Weights of a small contrastive image-text model: text encoder layers 6.
Rows from block 2 of the text encoder, named by matrix and row number. Rows with one number belong to one attention dimension. Each number is 200 + 30 x the weight over its row's rms, rounded and kept within 0 to 999. All counts start at 0. After the name is the row's rms in percent of the matrix's.
# v: attention value (text_encoder.blocks.2.attn.v.weight, 192x192), inputs 0-47
# proj: attention output (text_encoder.blocks.2.attn.proj.weight, 192x192, transposed), outputs 0-47
v.15,097,188,240,211,179,211,182,212,193,175,172,225,181,214,219,186,221,214,272,221,179,180,202,200,236,166,214,182,188,188,201,226,187,214,180,207,248,199,137,194,217,194,179,172,193,226,143,200,248
proj.15,097,182,128,212,197,170,218,203,239,187,222,230,212,210,199,272,183,215,177,149,247,195,186,243,187,192,110,189,220,217,195,166,232,190,214,182,226,200,180,219,190,201,225,178,192,204,202,251,131
v.16,128,220,176,233,195,210,183,229,160,170,179,186,242,201,183,179,190,227,211,223,173,199,178,224,171,178,235,180,181,168,190,215,256,163,187,154,206,227,193,183,222,243,188,161,201,174,129,187,143
proj.16,107,194,195,188,191,172,241,199,218,176,250,219,221,189,212,260,204,209,199,157,223,195,221,204,184,224,75,176,206,202,207,135,218,203,248,206,197,204,189,206,184,217,207,196,127,216,204,234,155
v.17,088,154,112,196,170,229,195,221,211,201,202,177,171,179,212,235,172,231,185,223,223,221,246,188,182,232,190,176,215,195,159,155,232,167,221,175,192,243,244,209,189,204,201,227,225,174,199,170,178
proj.17,106,192,227,150,186,210,172,216,258,237,246,209,198,202,222,251,177,211,250,145,203,176,208,220,210,221,165,182,216,186,193,248,209,211,238,208,236,235,178,206,201,188,195,212,253,205,195,214,162
v.18,088,212,230,203,258,180,227,164,193,223,234,225,210,227,158,215,230,169,151,178,218,212,188,193,141,160,175,229,212,200,211,219,209,195,202,184,143,183,188,185,214,191,206,190,160,189,167,200,139
proj.18,104,228,194,230,241,207,265,182,143,234,235,197,220,174,184,223,227,174,177,235,189,190,200,179,179,223,129,172,205,216,209,113,191,187,183,190,178,179,227,219,215,233,197,197,117,211,228,208,229
v.19,069,245,94,221,173,180,223,229,166,142,203,160,242,133,217,199,150,212,172,208,191,216,219,179,191,209,206,191,161,200,172,189,219,170,202,185,164,230,192,206,186,202,199,228,208,141,169,151,164
proj.19,098,169,203,165,191,191,261,199,251,201,245,191,209,171,225,281,193,188,186,177,218,205,195,221,165,213,74,170,193,189,189,182,206,220,241,192,219,195,164,224,188,201,190,199,139,191,188,208,185
v.20,090,215,282,215,217,181,185,194,209,203,173,239,159,254,216,192,237,197,235,206,192,154,183,195,241,175,209,202,204,216,224,220,164,240,201,207,244,180,154,188,212,188,185,165,189,254,178,253,251
proj.20,107,221,145,226,207,186,200,213,153,185,164,207,220,230,163,164,199,199,183,256,199,197,181,210,189,174,287,209,201,209,207,215,248,190,157,173,182,177,186,170,213,223,217,151,193,188,210,203,186
v.21,054,230,213,218,262,184,169,181,190,213,131,173,160,251,226,107,219,207,174,220,216,193,184,168,216,210,171,219,204,166,229,191,184,210,172,226,211,185,174,176,239,208,202,218,252,175,229,214,188
proj.21,069,228,143,221,176,230,213,227,149,191,149,192,202,203,166,137,206,186,179,241,215,226,186,215,170,187,260,204,185,200,224,247,216,180,141,184,181,209,251,153,204,222,231,189,222,209,190,198,190
v.22,084,217,77,206,162,208,191,242,221,186,172,136,225,144,243,192,145,223,204,195,210,204,235,180,235,249,216,177,180,194,180,199,215,160,203,200,170,261,216,227,209,210,205,248,252,156,206,171,189
proj.22,100,160,210,166,175,201,219,205,270,203,247,224,199,188,239,245,201,222,232,142,216,200,197,237,199,225,125,171,189,191,188,218,213,221,242,201,231,195,171,210,166,187,199,217,226,218,199,205,178
v.23,178,209,208,227,223,228,181,227,169,185,178,209,240,244,180,182,215,227,222,226,167,175,201,219,177,171,234,180,201,177,200,242,218,167,179,162,219,219,158,174,241,233,172,148,197,192,146,204,170
proj.23,111,191,183,179,201,185,254,203,219,185,232,207,225,180,210,272,212,190,210,167,232,192,210,214,203,192,75,170,219,200,196,148,196,215,231,181,219,223,178,217,194,211,215,184,147,199,209,254,148
v.24,047,211,244,219,258,237,186,176,200,222,136,217,193,239,182,140,209,172,220,215,142,171,190,205,204,250,229,187,214,191,216,259,162,227,115,219,224,171,161,193,236,202,214,237,190,225,209,197,211
proj.24,054,201,118,242,211,221,156,206,184,225,156,207,203,219,182,143,185,186,168,204,244,226,180,230,200,156,238,250,235,209,244,218,200,219,171,172,172,162,234,151,213,221,216,165,221,192,201,214,180
v.25,075,192,259,230,271,168,219,170,202,222,222,203,204,232,164,206,236,199,232,208,178,195,203,197,196,146,178,228,206,200,214,234,160,217,207,181,223,171,160,205,219,168,174,155,173,245,153,208,226
proj.25,092,226,171,222,245,182,231,210,166,200,194,214,217,193,187,216,207,194,164,253,213,196,190,197,175,190,191,217,216,221,209,141,181,174,161,204,193,169,198,183,205,230,215,179,119,181,205,218,213
v.26,081,200,188,186,224,217,228,165,189,219,249,182,190,156,202,237,210,177,184,178,229,212,220,176,125,211,187,201,209,205,195,189,195,184,232,191,167,210,214,212,216,194,226,210,205,192,180,163,167
proj.26,079,210,230,188,227,219,231,198,203,222,229,190,177,191,222,248,199,210,200,228,196,155,201,197,217,220,175,170,210,173,205,179,152,210,239,214,215,171,199,193,197,217,203,221,190,193,240,193,197
v.27,070,198,201,213,172,197,170,243,214,202,145,226,215,227,200,155,198,201,239,233,185,199,212,201,263,207,225,200,231,188,192,210,157,199,200,194,243,222,173,182,205,191,194,200,197,219,220,202,277
proj.27,077,181,145,219,185,198,160,238,225,185,176,227,215,233,219,171,181,223,193,145,213,208,192,249,193,162,213,232,188,191,229,293,245,202,197,185,217,226,181,162,200,168,214,179,273,218,186,194,158
v.28,057,205,262,201,243,179,219,181,195,247,204,206,214,240,179,162,221,182,195,189,206,170,201,200,202,219,222,225,227,184,244,222,166,242,215,236,167,166,196,146,205,195,175,170,203,217,203,256,243
proj.28,065,208,208,242,187,246,256,198,144,186,243,172,201,192,211,206,209,198,192,217,188,193,191,169,208,166,227,206,220,168,214,184,183,196,156,166,189,165,187,205,219,185,178,202,199,218,234,181,221
v.29,098,195,138,190,184,192,236,210,193,211,202,169,200,159,198,203,174,196,152,199,235,221,218,212,170,214,180,190,209,219,192,168,228,186,215,207,178,200,239,207,176,200,229,247,201,187,241,203,222
proj.29,097,225,248,189,203,234,137,192,199,203,193,175,167,210,195,138,190,215,236,232,148,209,217,169,223,187,327,213,175,163,187,243,163,189,165,219,201,213,215,215,202,203,205,228,247,199,191,143,243
v.30,098,209,326,205,230,186,181,147,221,239,220,262,191,227,146,200,235,153,187,185,192,212,175,230,174,135,195,231,228,226,212,222,193,237,192,209,167,160,178,198,218,209,212,173,146,231,191,246,208
proj.30,101,210,195,219,218,213,182,190,140,217,171,188,196,200,164,118,210,188,168,266,186,210,198,175,187,179,281,202,200,213,202,230,183,203,165,193,155,206,234,178,218,202,185,181,201,186,219,198,256
v.31,083,173,145,207,226,217,247,203,193,203,261,149,223,154,193,216,200,179,159,210,213,222,214,194,146,216,186,211,200,209,203,193,233,172,222,180,158,199,261,204,190,188,195,213,226,168,211,167,150
proj.31,094,226,232,160,179,220,225,178,236,191,250,184,198,191,229,252,211,204,224,173,177,173,230,166,225,223,107,166,195,186,189,155,154,213,258,211,241,198,197,240,196,202,183,221,161,208,229,176,227
v.32,080,268,245,222,187,236,202,206,198,197,217,222,196,243,163,174,227,204,155,197,209,188,211,174,193,258,228,210,226,201,181,241,215,182,159,191,203,171,220,165,230,238,204,188,151,181,210,222,101
proj.32,093,167,197,205,164,194,255,240,230,188,203,232,207,207,224,271,172,193,246,113,207,195,174,234,212,205,130,222,195,191,215,193,235,235,213,180,227,185,190,195,176,182,223,196,173,227,201,193,146
v.33,096,226,173,206,224,209,242,236,202,212,246,153,191,231,231,234,210,182,214,176,203,170,217,165,217,236,177,204,196,196,195,156,131,200,239,209,210,220,186,254,193,178,116,244,227,217,218,204,216
proj.33,099,217,217,202,226,220,191,176,179,193,239,157,207,182,192,157,199,189,175,225,168,203,217,195,192,197,278,199,179,202,190,200,180,185,178,204,172,232,226,207,220,207,159,207,217,188,215,160,306
v.34,039,177,120,193,195,191,239,163,203,139,185,198,160,149,166,129,142,187,163,220,261,237,191,208,210,188,221,198,186,209,209,178,226,229,195,215,247,191,173,242,184,212,192,217,192,220,246,246,195
proj.34,051,186,216,203,188,201,184,225,243,186,224,225,190,191,199,176,176,154,208,142,220,170,229,214,191,191,126,163,219,213,243,168,194,196,234,187,150,203,188,239,218,212,194,200,182,205,185,191,180
v.35,080,181,222,221,147,200,159,167,178,201,178,264,223,210,178,218,211,216,169,225,222,219,195,252,149,159,217,217,227,219,235,236,236,208,146,185,194,199,209,193,232,267,280,195,235,187,186,192,156
proj.35,098,187,179,184,166,196,222,238,225,193,222,236,197,176,185,214,189,221,210,140,227,207,195,248,198,197,100,188,229,208,196,223,212,217,247,198,209,197,187,201,175,195,224,190,183,226,184,247,128
v.36,139,231,192,251,247,211,203,254,138,197,174,174,257,222,164,177,187,224,209,235,163,173,200,198,160,195,234,194,191,188,214,259,206,172,171,156,190,233,184,175,217,238,143,181,235,190,185,203,139
proj.36,108,184,178,198,187,208,247,195,218,177,262,233,233,188,220,256,190,191,214,131,239,178,197,231,183,191,82,162,177,203,210,178,209,199,263,173,210,190,190,221,188,193,201,196,195,224,204,226,162
v.37,116,184,177,228,267,190,169,203,169,217,180,200,241,192,160,192,238,195,197,229,157,215,175,206,193,128,196,186,208,222,229,223,204,192,208,182,156,228,217,185,210,209,173,156,274,198,209,216,179
proj.37,112,203,188,194,204,186,245,223,238,189,255,233,242,184,188,264,217,218,214,150,227,206,188,216,161,207,110,195,219,199,192,197,227,204,288,173,209,221,184,220,196,191,172,183,168,213,205,263,152
v.38,159,134,188,152,162,186,213,146,251,216,211,209,158,169,231,250,214,187,194,180,214,242,189,207,226,198,162,201,213,227,202,147,175,238,233,240,195,170,209,222,166,166,234,217,185,233,225,174,273
proj.38,108,220,209,204,215,218,169,202,175,216,151,179,186,215,175,124,205,197,173,262,161,193,222,154,202,216,311,210,190,213,208,215,192,187,144,214,174,187,214,190,199,198,190,217,188,177,216,199,273
v.39,106,268,216,200,158,211,230,217,194,168,218,190,182,231,216,173,187,192,205,193,252,194,214,192,204,303,223,203,173,169,149,211,230,176,173,203,235,171,192,193,196,216,204,243,148,198,201,187,170
proj.39,128,208,193,178,156,216,179,184,217,172,186,209,158,206,275,228,188,176,243,163,213,177,187,212,263,213,154,216,163,178,224,156,192,242,182,207,223,190,207,191,168,217,223,227,188,221,210,148,176
v.40,072,268,183,187,226,211,243,238,244,211,203,177,163,236,204,189,210,195,206,222,210,168,231,158,220,275,209,205,222,176,155,193,183,192,220,208,232,211,188,175,214,186,156,210,172,202,218,214,189
proj.40,090,234,202,175,202,201,181,158,169,167,190,147,207,206,195,192,162,174,179,193,168,193,196,210,219,167,290,240,181,179,191,212,218,196,183,185,186,210,211,189,222,194,197,207,248,220,188,139,230
v.41,077,145,183,198,204,170,177,204,162,199,167,213,234,125,167,205,211,216,168,246,175,218,189,195,192,147,190,187,193,210,237,225,188,194,195,155,166,229,205,220,192,221,204,160,254,196,191,178,218
proj.41,093,134,191,179,220,196,244,201,245,180,216,235,222,204,208,233,192,225,207,156,229,195,196,221,172,196,104,148,224,210,206,226,248,208,222,190,214,188,182,214,230,180,206,191,148,212,201,237,141
v.42,078,272,233,217,164,195,250,216,195,181,251,203,193,242,211,187,202,221,182,176,240,203,226,197,189,288,179,234,213,159,161,210,211,173,178,196,193,157,190,193,214,226,183,212,125,206,195,237,168
proj.42,093,261,209,199,177,224,182,182,154,193,205,177,184,217,226,164,180,129,221,220,162,202,180,195,256,211,231,232,156,201,216,157,154,232,169,189,192,187,236,219,180,232,192,237,219,198,197,135,258
v.43,092,208,182,231,235,202,179,214,169,204,207,192,243,211,158,179,225,219,190,228,195,204,210,197,160,165,216,179,191,206,211,252,196,191,191,170,182,244,212,200,235,245,185,150,278,164,199,214,175
proj.43,099,188,199,188,188,175,260,213,221,179,252,207,233,209,203,265,180,192,215,144,222,185,183,233,184,186,98,192,194,192,186,196,218,214,234,188,189,222,201,214,201,203,199,181,157,224,199,242,164
v.44,108,204,181,223,287,177,204,220,164,191,195,181,239,212,206,209,215,227,217,218,152,197,189,199,170,142,206,197,170,170,197,241,181,156,222,174,174,256,173,198,238,206,152,164,233,220,164,205,230
proj.44,104,196,185,217,202,200,254,199,242,188,253,217,243,206,228,262,202,203,193,142,224,191,191,232,175,179,62,174,212,208,186,150,210,213,249,196,219,202,174,213,213,191,188,183,190,224,200,234,146
v.45,084,219,213,205,220,203,186,227,135,210,187,215,235,196,146,167,229,190,170,193,209,207,198,220,164,155,231,205,203,201,225,244,252,193,151,155,177,203,209,165,208,242,225,182,218,195,193,215,123
proj.45,097,173,184,189,173,178,238,212,230,197,222,245,217,190,242,247,184,192,216,118,226,194,184,227,165,187,101,177,196,188,219,198,213,212,252,184,211,181,176,223,194,209,211,193,168,238,204,222,155
v.46,090,233,181,190,157,247,221,228,217,198,197,217,172,251,212,199,194,210,196,192,233,193,237,181,223,269,212,203,210,194,177,179,225,207,219,215,243,164,187,193,200,222,206,238,129,172,214,191,128
proj.46,096,209,217,166,147,201,129,200,189,192,154,208,163,203,269,191,154,215,240,169,194,212,199,237,247,221,219,215,145,172,219,236,228,212,148,186,230,186,220,169,162,191,232,244,218,236,172,160,194
v.47,083,271,163,215,223,218,221,258,184,228,198,170,182,258,171,175,212,194,200,216,218,169,213,142,221,269,183,208,196,207,187,181,196,202,240,185,219,191,198,185,199,203,121,226,201,186,210,230,137
proj.47,098,198,243,192,180,217,205,171,177,149,257,146,226,167,243,217,159,164,231,157,203,198,188,245,200,183,233,208,152,158,182,186,217,198,184,163,193,242,225,178,190,206,200,230,213,235,198,171,230
v.48,120,182,227,156,136,170,206,162,235,219,222,215,148,158,198,218,198,152,183,170,239,233,189,211,240,226,160,231,216,222,216,141,194,227,221,234,196,152,227,208,144,167,252,248,177,216,219,206,254
proj.48,103,246,213,211,197,223,155,203,167,218,151,185,183,204,166,116,221,205,158,259,167,208,207,170,199,221,309,214,182,200,200,222,173,191,152,204,166,201,232,192,198,199,208,202,179,190,222,171,244
v.49,076,189,139,156,204,219,221,241,259,229,191,164,166,199,228,220,182,238,260,205,234,175,226,216,225,233,184,157,185,175,176,134,183,192,275,204,220,228,205,194,191,179,180,224,215,226,177,198,279
proj.49,093,259,225,218,220,205,166,193,180,206,168,154,210,210,189,125,190,179,199,246,180,209,216,169,214,203,328,219,188,202,196,233,191,167,164,207,171,207,216,209,227,190,191,231,228,187,203,174,245
v.50,127,140,141,180,211,187,211,182,252,212,220,190,168,179,244,279,191,216,208,193,192,199,177,189,223,179,165,188,203,211,198,141,166,207,240,221,213,227,195,240,185,150,215,198,192,224,223,167,282
proj.50,107,213,214,222,210,196,161,214,185,209,173,184,183,194,197,139,211,213,169,268,159,208,232,164,205,212,311,203,200,213,197,246,156,172,159,228,196,203,211,192,229,198,192,199,236,174,190,189,250
v.51,112,163,230,150,196,138,190,164,247,215,225,204,174,161,181,197,204,168,209,182,222,239,176,222,215,181,163,219,197,237,216,139,201,233,236,233,164,192,221,233,153,160,218,203,229,220,231,201,256
proj.51,106,233,205,202,209,212,154,194,161,221,170,163,186,210,164,151,193,187,170,254,158,206,195,149,214,226,304,209,197,202,192,217,168,205,157,200,173,220,203,203,205,214,211,208,201,176,202,182,242
v.52,090,207,198,180,128,233,215,198,239,211,207,220,160,264,220,222,215,192,212,195,244,190,215,234,195,257,190,214,266,213,213,183,200,226,190,214,236,159,200,193,211,218,250,241,193,219,227,190,193
proj.52,096,226,243,188,182,220,187,197,160,217,162,188,159,214,192,113,166,186,208,235,167,237,241,210,205,205,274,251,187,216,197,234,210,205,150,225,170,187,254,205,196,196,199,192,227,171,176,208,249
v.53,119,133,160,183,216,199,214,167,232,220,233,206,174,191,234,271,198,182,202,202,197,203,192,196,197,161,183,190,234,211,223,168,163,220,265,213,186,215,199,227,197,181,206,208,230,243,233,169,273
proj.53,106,200,201,221,229,201,190,203,172,218,169,167,179,194,171,113,197,198,160,263,165,221,231,183,187,194,305,209,212,208,224,255,184,203,169,224,178,209,207,199,227,194,194,187,227,189,193,185,263
v.54,099,226,237,196,192,203,189,211,188,176,196,228,207,174,189,143,190,211,207,182,204,227,199,168,240,225,224,209,144,177,167,225,222,191,159,194,219,193,201,212,184,197,210,235,152,158,184,201,181
proj.54,101,172,175,183,167,200,172,185,226,181,157,243,183,218,250,250,218,205,233,149,209,173,153,180,263,205,170,197,163,210,214,148,183,249,159,206,259,179,189,208,171,212,224,224,189,196,209,170,121
v.55,042,230,213,227,249,181,187,201,220,186,192,200,232,159,201,177,213,235,224,183,191,237,258,178,213,196,194,232,232,207,214,204,204,138,179,191,217,195,200,235,262,246,220,212,181,189,174,206,156
proj.55,042,171,192,203,219,253,176,204,234,234,218,203,189,189,192,232,206,211,224,231,201,213,171,204,175,190,206,186,230,208,178,214,171,195,267,232,215,206,202,155,218,198,176,199,197,206,157,199,166
v.56,102,238,192,185,191,218,249,235,209,191,229,168,174,228,243,184,175,202,228,196,224,174,227,169,237,270,187,198,176,188,158,171,194,170,212,215,217,187,193,235,178,182,158,257,138,201,204,189,207
proj.56,107,225,221,186,191,222,147,175,182,180,189,160,160,199,220,165,195,173,186,230,161,180,215,169,248,213,294,215,164,181,192,193,155,198,160,207,192,189,225,216,196,208,190,214,237,186,213,133,264
v.57,095,237,207,181,160,216,224,193,240,207,219,205,150,250,256,215,200,228,214,179,228,172,215,185,210,247,189,206,221,197,172,178,180,204,227,227,226,186,189,200,210,181,202,208,138,209,184,190,209
proj.57,100,236,225,195,183,213,141,190,177,204,159,172,161,213,210,135,199,196,187,247,169,218,231,188,215,178,294,212,198,206,193,237,197,192,139,219,194,193,229,196,193,195,189,219,239,197,193,169,256
v.58,069,219,178,194,233,224,222,212,215,198,209,168,172,234,255,197,169,210,241,197,223,183,218,190,199,275,171,180,194,164,189,158,177,225,179,203,218,192,169,205,175,174,167,251,169,214,200,174,233
proj.58,090,227,235,214,214,219,146,186,164,216,179,180,209,198,181,139,220,210,186,274,181,205,226,171,215,203,296,245,178,217,213,197,179,207,146,200,167,198,230,188,215,227,202,219,232,182,201,161,260
v.59,126,194,174,184,213,166,250,200,211,223,246,172,200,189,227,244,188,163,207,176,207,193,208,210,202,200,156,214,211,223,228,153,148,223,227,219,179,191,193,226,173,179,170,212,213,225,244,220,246
proj.59,106,230,228,216,220,201,190,190,186,214,194,156,217,204,159,143,195,200,193,261,171,231,221,162,191,182,285,205,193,218,190,210,203,173,178,201,169,212,221,204,221,209,190,193,195,191,203,196,278
v.60,088,128,228,216,207,197,145,155,177,207,204,237,191,170,175,214,221,172,161,202,150,214,172,230,134,155,216,226,213,210,229,240,259,208,198,173,170,191,197,171,197,203,267,163,230,199,199,201,224
proj.60,100,177,159,212,191,178,261,224,228,206,194,258,199,208,222,235,221,218,211,168,224,198,183,210,166,207,91,214,248,210,236,193,222,237,233,218,211,162,191,202,212,198,228,166,183,203,190,237,151
v.61,162,185,238,171,192,159,236,154,244,248,244,202,164,171,205,226,207,152,173,171,216,226,185,197,216,222,141,225,212,224,215,174,146,237,246,248,191,170,213,226,164,151,201,220,190,219,239,214,248
proj.61,107,218,214,211,214,195,171,192,171,231,182,165,214,217,156,152,194,184,172,270,166,224,193,171,188,212,308,209,185,194,193,202,201,191,159,201,180,210,225,176,208,198,187,191,188,180,210,192,253
v.62,095,251,255,209,140,236,229,212,191,193,221,238,185,227,199,188,216,215,178,189,232,208,222,223,185,255,235,224,206,190,172,216,228,177,146,195,194,162,204,168,192,232,233,215,128,182,200,171,140
proj.62,111,224,198,182,152,188,203,193,218,180,164,235,143,219,253,233,201,180,248,140,200,198,179,254,254,196,142,218,181,213,237,178,214,234,204,213,217,177,205,224,175,218,218,213,215,224,215,195,161
v.63,068,148,144,167,135,173,151,191,209,203,160,219,226,196,235,234,187,218,215,240,219,178,201,265,206,183,161,191,187,231,187,195,219,207,180,190,241,224,190,220,208,228,219,220,267,193,206,168,222
proj.63,079,223,189,152,228,173,160,234,213,222,172,234,231,168,130,156,196,247,124,199,193,218,236,165,172,185,248,204,224,229,149,242,233,167,221,204,224,256,202,227,203,190,178,196,254,162,211,243,158
v.64,115,209,221,174,232,169,248,194,234,213,206,232,154,249,225,209,221,187,213,146,232,168,163,201,217,232,170,226,168,211,223,163,149,222,219,229,201,160,175,212,172,188,172,228,198,266,245,185,202
proj.64,105,222,214,233,219,232,165,176,180,213,176,183,173,215,185,130,203,205,179,269,172,194,213,169,204,206,325,198,199,184,195,230,197,213,146,208,188,200,203,183,213,197,182,203,207,182,199,167,250
v.65,091,178,160,143,169,202,166,189,179,222,203,162,189,137,181,252,156,179,193,171,208,248,206,213,187,219,177,197,200,207,203,150,189,228,197,188,157,184,288,193,161,171,255,229,245,198,234,202,232
proj.65,101,236,228,227,218,225,163,177,167,197,190,187,174,226,173,139,209,222,188,236,158,215,187,209,197,184,274,223,189,206,193,241,200,192,198,206,155,209,233,183,205,191,195,199,231,179,189,160,237
v.66,068,190,113,221,225,203,219,217,216,136,188,174,255,201,226,178,167,238,249,212,133,199,194,195,201,191,184,198,192,190,164,199,202,188,166,180,224,222,185,230,215,205,123,150,153,207,210,173,159
proj.66,086,144,188,151,179,165,191,177,235,214,208,233,176,164,234,229,179,228,189,187,227,218,241,238,195,191,123,193,218,188,208,195,227,206,209,213,234,201,184,181,210,185,242,241,220,221,193,231,155
v.67,059,183,252,171,179,200,202,204,193,228,207,256,155,236,210,203,224,154,143,196,232,195,215,228,155,209,212,211,234,203,250,267,166,200,216,193,152,175,209,170,198,202,266,230,198,174,233,197,228
proj.67,066,248,212,220,229,245,210,226,211,222,215,186,271,255,175,210,246,193,229,181,191,189,196,170,184,156,182,206,213,211,210,182,171,169,219,202,188,198,188,249,202,228,162,142,225,199,180,194,201
v.68,126,192,180,164,198,175,243,182,228,209,184,192,177,204,257,220,186,192,225,164,197,167,177,189,236,227,187,228,171,205,245,189,147,228,232,216,157,192,202,222,175,186,176,239,205,224,256,166,217
proj.68,114,205,213,203,209,225,152,220,195,191,181,172,193,235,188,150,203,213,207,257,149,190,214,181,197,204,337,204,189,190,207,252,196,175,140,188,206,205,194,198,208,174,184,204,228,200,187,166,242
v.69,118,212,178,263,215,213,223,240,190,169,193,189,263,226,230,175,194,232,227,228,167,146,223,209,185,173,236,175,179,175,191,241,228,169,174,175,242,230,162,210,246,252,161,202,161,177,162,191,145
proj.69,104,167,173,161,197,186,228,207,220,203,218,214,221,195,232,264,207,228,215,145,235,188,205,229,197,191,81,189,237,216,203,178,215,215,241,196,219,225,179,210,172,184,214,200,202,198,190,219,151
v.70,051,230,244,130,216,216,217,220,189,264,245,205,156,239,192,221,244,190,167,216,286,193,224,221,153,198,215,233,208,211,225,188,228,204,203,175,188,134,258,201,190,195,214,253,231,189,226,213,221
proj.70,059,257,197,236,213,208,217,185,154,203,179,160,188,199,156,182,233,147,175,198,191,178,224,153,163,156,261,222,185,206,194,172,205,209,244,171,192,146,227,216,211,220,197,167,261,165,170,215,224
v.71,050,204,215,213,205,170,224,232,185,195,244,245,196,249,195,174,188,178,255,228,161,167,203,241,188,137,186,190,232,191,218,223,242,197,241,183,194,218,178,189,242,206,139,143,224,192,167,253,224
proj.71,057,220,179,215,238,192,227,189,153,176,182,188,153,240,255,182,188,199,232,250,185,165,194,140,229,165,206,241,169,184,182,231,213,203,162,188,221,205,216,198,195,216,130,211,182,207,182,158,224
v.72,105,187,232,192,159,183,164,192,180,197,219,183,200,154,111,214,216,175,152,213,225,274,203,221,172,175,216,181,235,221,188,208,244,197,193,200,176,206,219,159,197,180,265,153,214,160,140,246,215
proj.72,121,239,210,218,176,193,283,197,195,214,240,210,229,161,207,248,187,187,222,147,209,246,181,208,196,200,77,184,208,228,217,141,209,214,273,201,161,198,238,205,170,219,232,182,171,195,217,217,185
v.73,147,186,238,165,224,169,244,179,224,232,219,232,143,243,206,221,238,167,186,145,236,197,181,189,236,220,170,228,198,226,219,159,152,234,223,220,217,162,166,218,161,176,199,202,211,238,263,207,225
proj.73,107,224,209,214,226,232,158,209,156,218,176,181,180,204,178,131,218,202,179,260,181,192,200,177,219,196,320,218,187,207,195,205,180,197,161,180,177,189,209,186,204,204,213,200,205,188,211,182,246
v.74,104,226,141,206,252,189,260,231,213,186,184,178,230,205,260,211,157,221,230,177,188,153,186,192,204,207,205,217,163,181,205,175,163,176,224,197,171,223,198,223,182,179,125,245,185,223,221,158,209
proj.74,115,184,192,210,237,199,150,201,228,211,164,180,170,207,209,120,202,228,209,236,163,177,230,186,205,204,289,212,209,184,169,275,189,179,150,204,254,226,144,190,217,167,183,223,267,196,190,193,218
v.75,151,211,208,162,215,168,232,190,233,219,229,222,175,231,208,242,218,154,209,149,242,187,166,185,237,219,150,224,189,225,200,129,165,221,218,222,181,176,197,223,156,183,167,222,197,240,255,194,207
proj.75,108,235,222,231,204,224,156,196,171,199,178,191,180,218,177,125,203,211,183,258,176,204,200,178,199,216,316,216,200,196,193,235,183,176,183,195,202,190,202,187,225,194,190,201,214,177,193,175,265
v.76,105,223,145,216,263,195,250,239,205,182,190,168,239,223,260,213,163,211,263,204,205,132,205,176,206,212,186,209,159,170,211,185,159,177,202,177,219,220,170,222,207,224,114,252,180,239,216,165,173
proj.76,123,170,202,185,241,178,155,192,275,227,178,204,193,219,223,157,186,224,192,216,194,167,228,184,198,191,251,208,218,181,187,255,173,196,167,249,275,214,134,212,230,163,161,223,270,200,183,216,193
v.77,126,208,166,257,217,237,196,236,168,182,171,183,285,188,190,185,171,251,186,249,156,195,221,197,161,173,251,182,214,177,203,258,230,153,197,151,181,249,201,189,243,235,178,192,173,157,181,198,154
proj.77,105,175,183,182,204,194,230,202,242,203,244,209,215,168,215,264,182,184,192,136,257,191,200,225,182,183,89,187,220,190,199,184,213,207,242,189,218,196,196,215,195,196,203,196,189,221,194,232,175
v.78,098,177,232,186,168,188,151,168,195,236,213,220,174,184,149,212,243,175,152,208,221,270,205,214,168,187,218,193,224,217,175,214,247,212,191,197,204,151,230,181,216,195,263,143,210,169,172,224,197
proj.78,113,235,186,198,167,178,249,183,187,197,228,214,216,171,209,244,220,180,207,140,222,203,183,214,197,196,87,212,215,226,214,128,208,225,272,181,152,199,207,196,191,247,232,171,170,200,194,231,177
v.79,098,181,231,198,167,213,149,201,181,199,206,203,175,150,159,196,216,206,181,219,220,263,207,211,181,180,223,198,219,219,190,233,224,227,205,201,203,211,215,181,190,196,247,162,234,163,153,223,228
proj.79,108,229,202,194,190,163,244,207,218,194,244,211,224,187,211,266,192,183,219,139,220,221,168,222,186,203,64,195,185,205,213,172,204,211,259,186,187,201,217,235,168,221,234,209,158,205,211,220,167
v.80,064,164,128,229,197,179,223,211,231,159,201,201,282,201,214,207,189,201,218,192,155,209,155,180,270,177,181,179,149,179,149,174,223,195,183,198,226,208,183,253,200,225,130,149,170,171,168,172,150
proj.80,076,106,191,163,162,166,211,209,232,205,162,222,161,183,233,202,158,245,196,191,214,207,218,224,180,216,134,199,221,195,199,200,214,193,199,206,231,236,181,177,173,173,223,243,182,183,197,206,171
v.81,141,186,204,154,203,171,234,175,243,233,231,224,136,213,200,222,224,165,191,156,236,212,176,199,229,195,151,216,190,230,197,146,172,241,239,220,193,178,222,215,161,171,220,211,237,241,247,217,238
proj.81,107,226,216,230,196,224,175,204,156,210,157,171,181,224,182,148,205,186,197,265,171,195,202,185,214,191,321,235,200,188,214,226,182,189,159,209,184,199,215,193,209,216,190,205,208,190,196,166,247
v.82,113,193,217,240,205,221,197,223,194,178,184,226,215,204,179,158,238,228,189,243,174,197,202,217,185,176,247,164,206,181,179,256,257,189,168,196,246,214,170,182,228,224,195,166,197,172,145,227,161
proj.82,106,167,179,203,196,177,251,189,228,197,226,210,214,179,224,274,199,193,224,146,244,174,206,228,200,197,92,197,210,217,225,174,204,201,250,209,225,199,194,201,212,217,214,207,175,214,206,212,153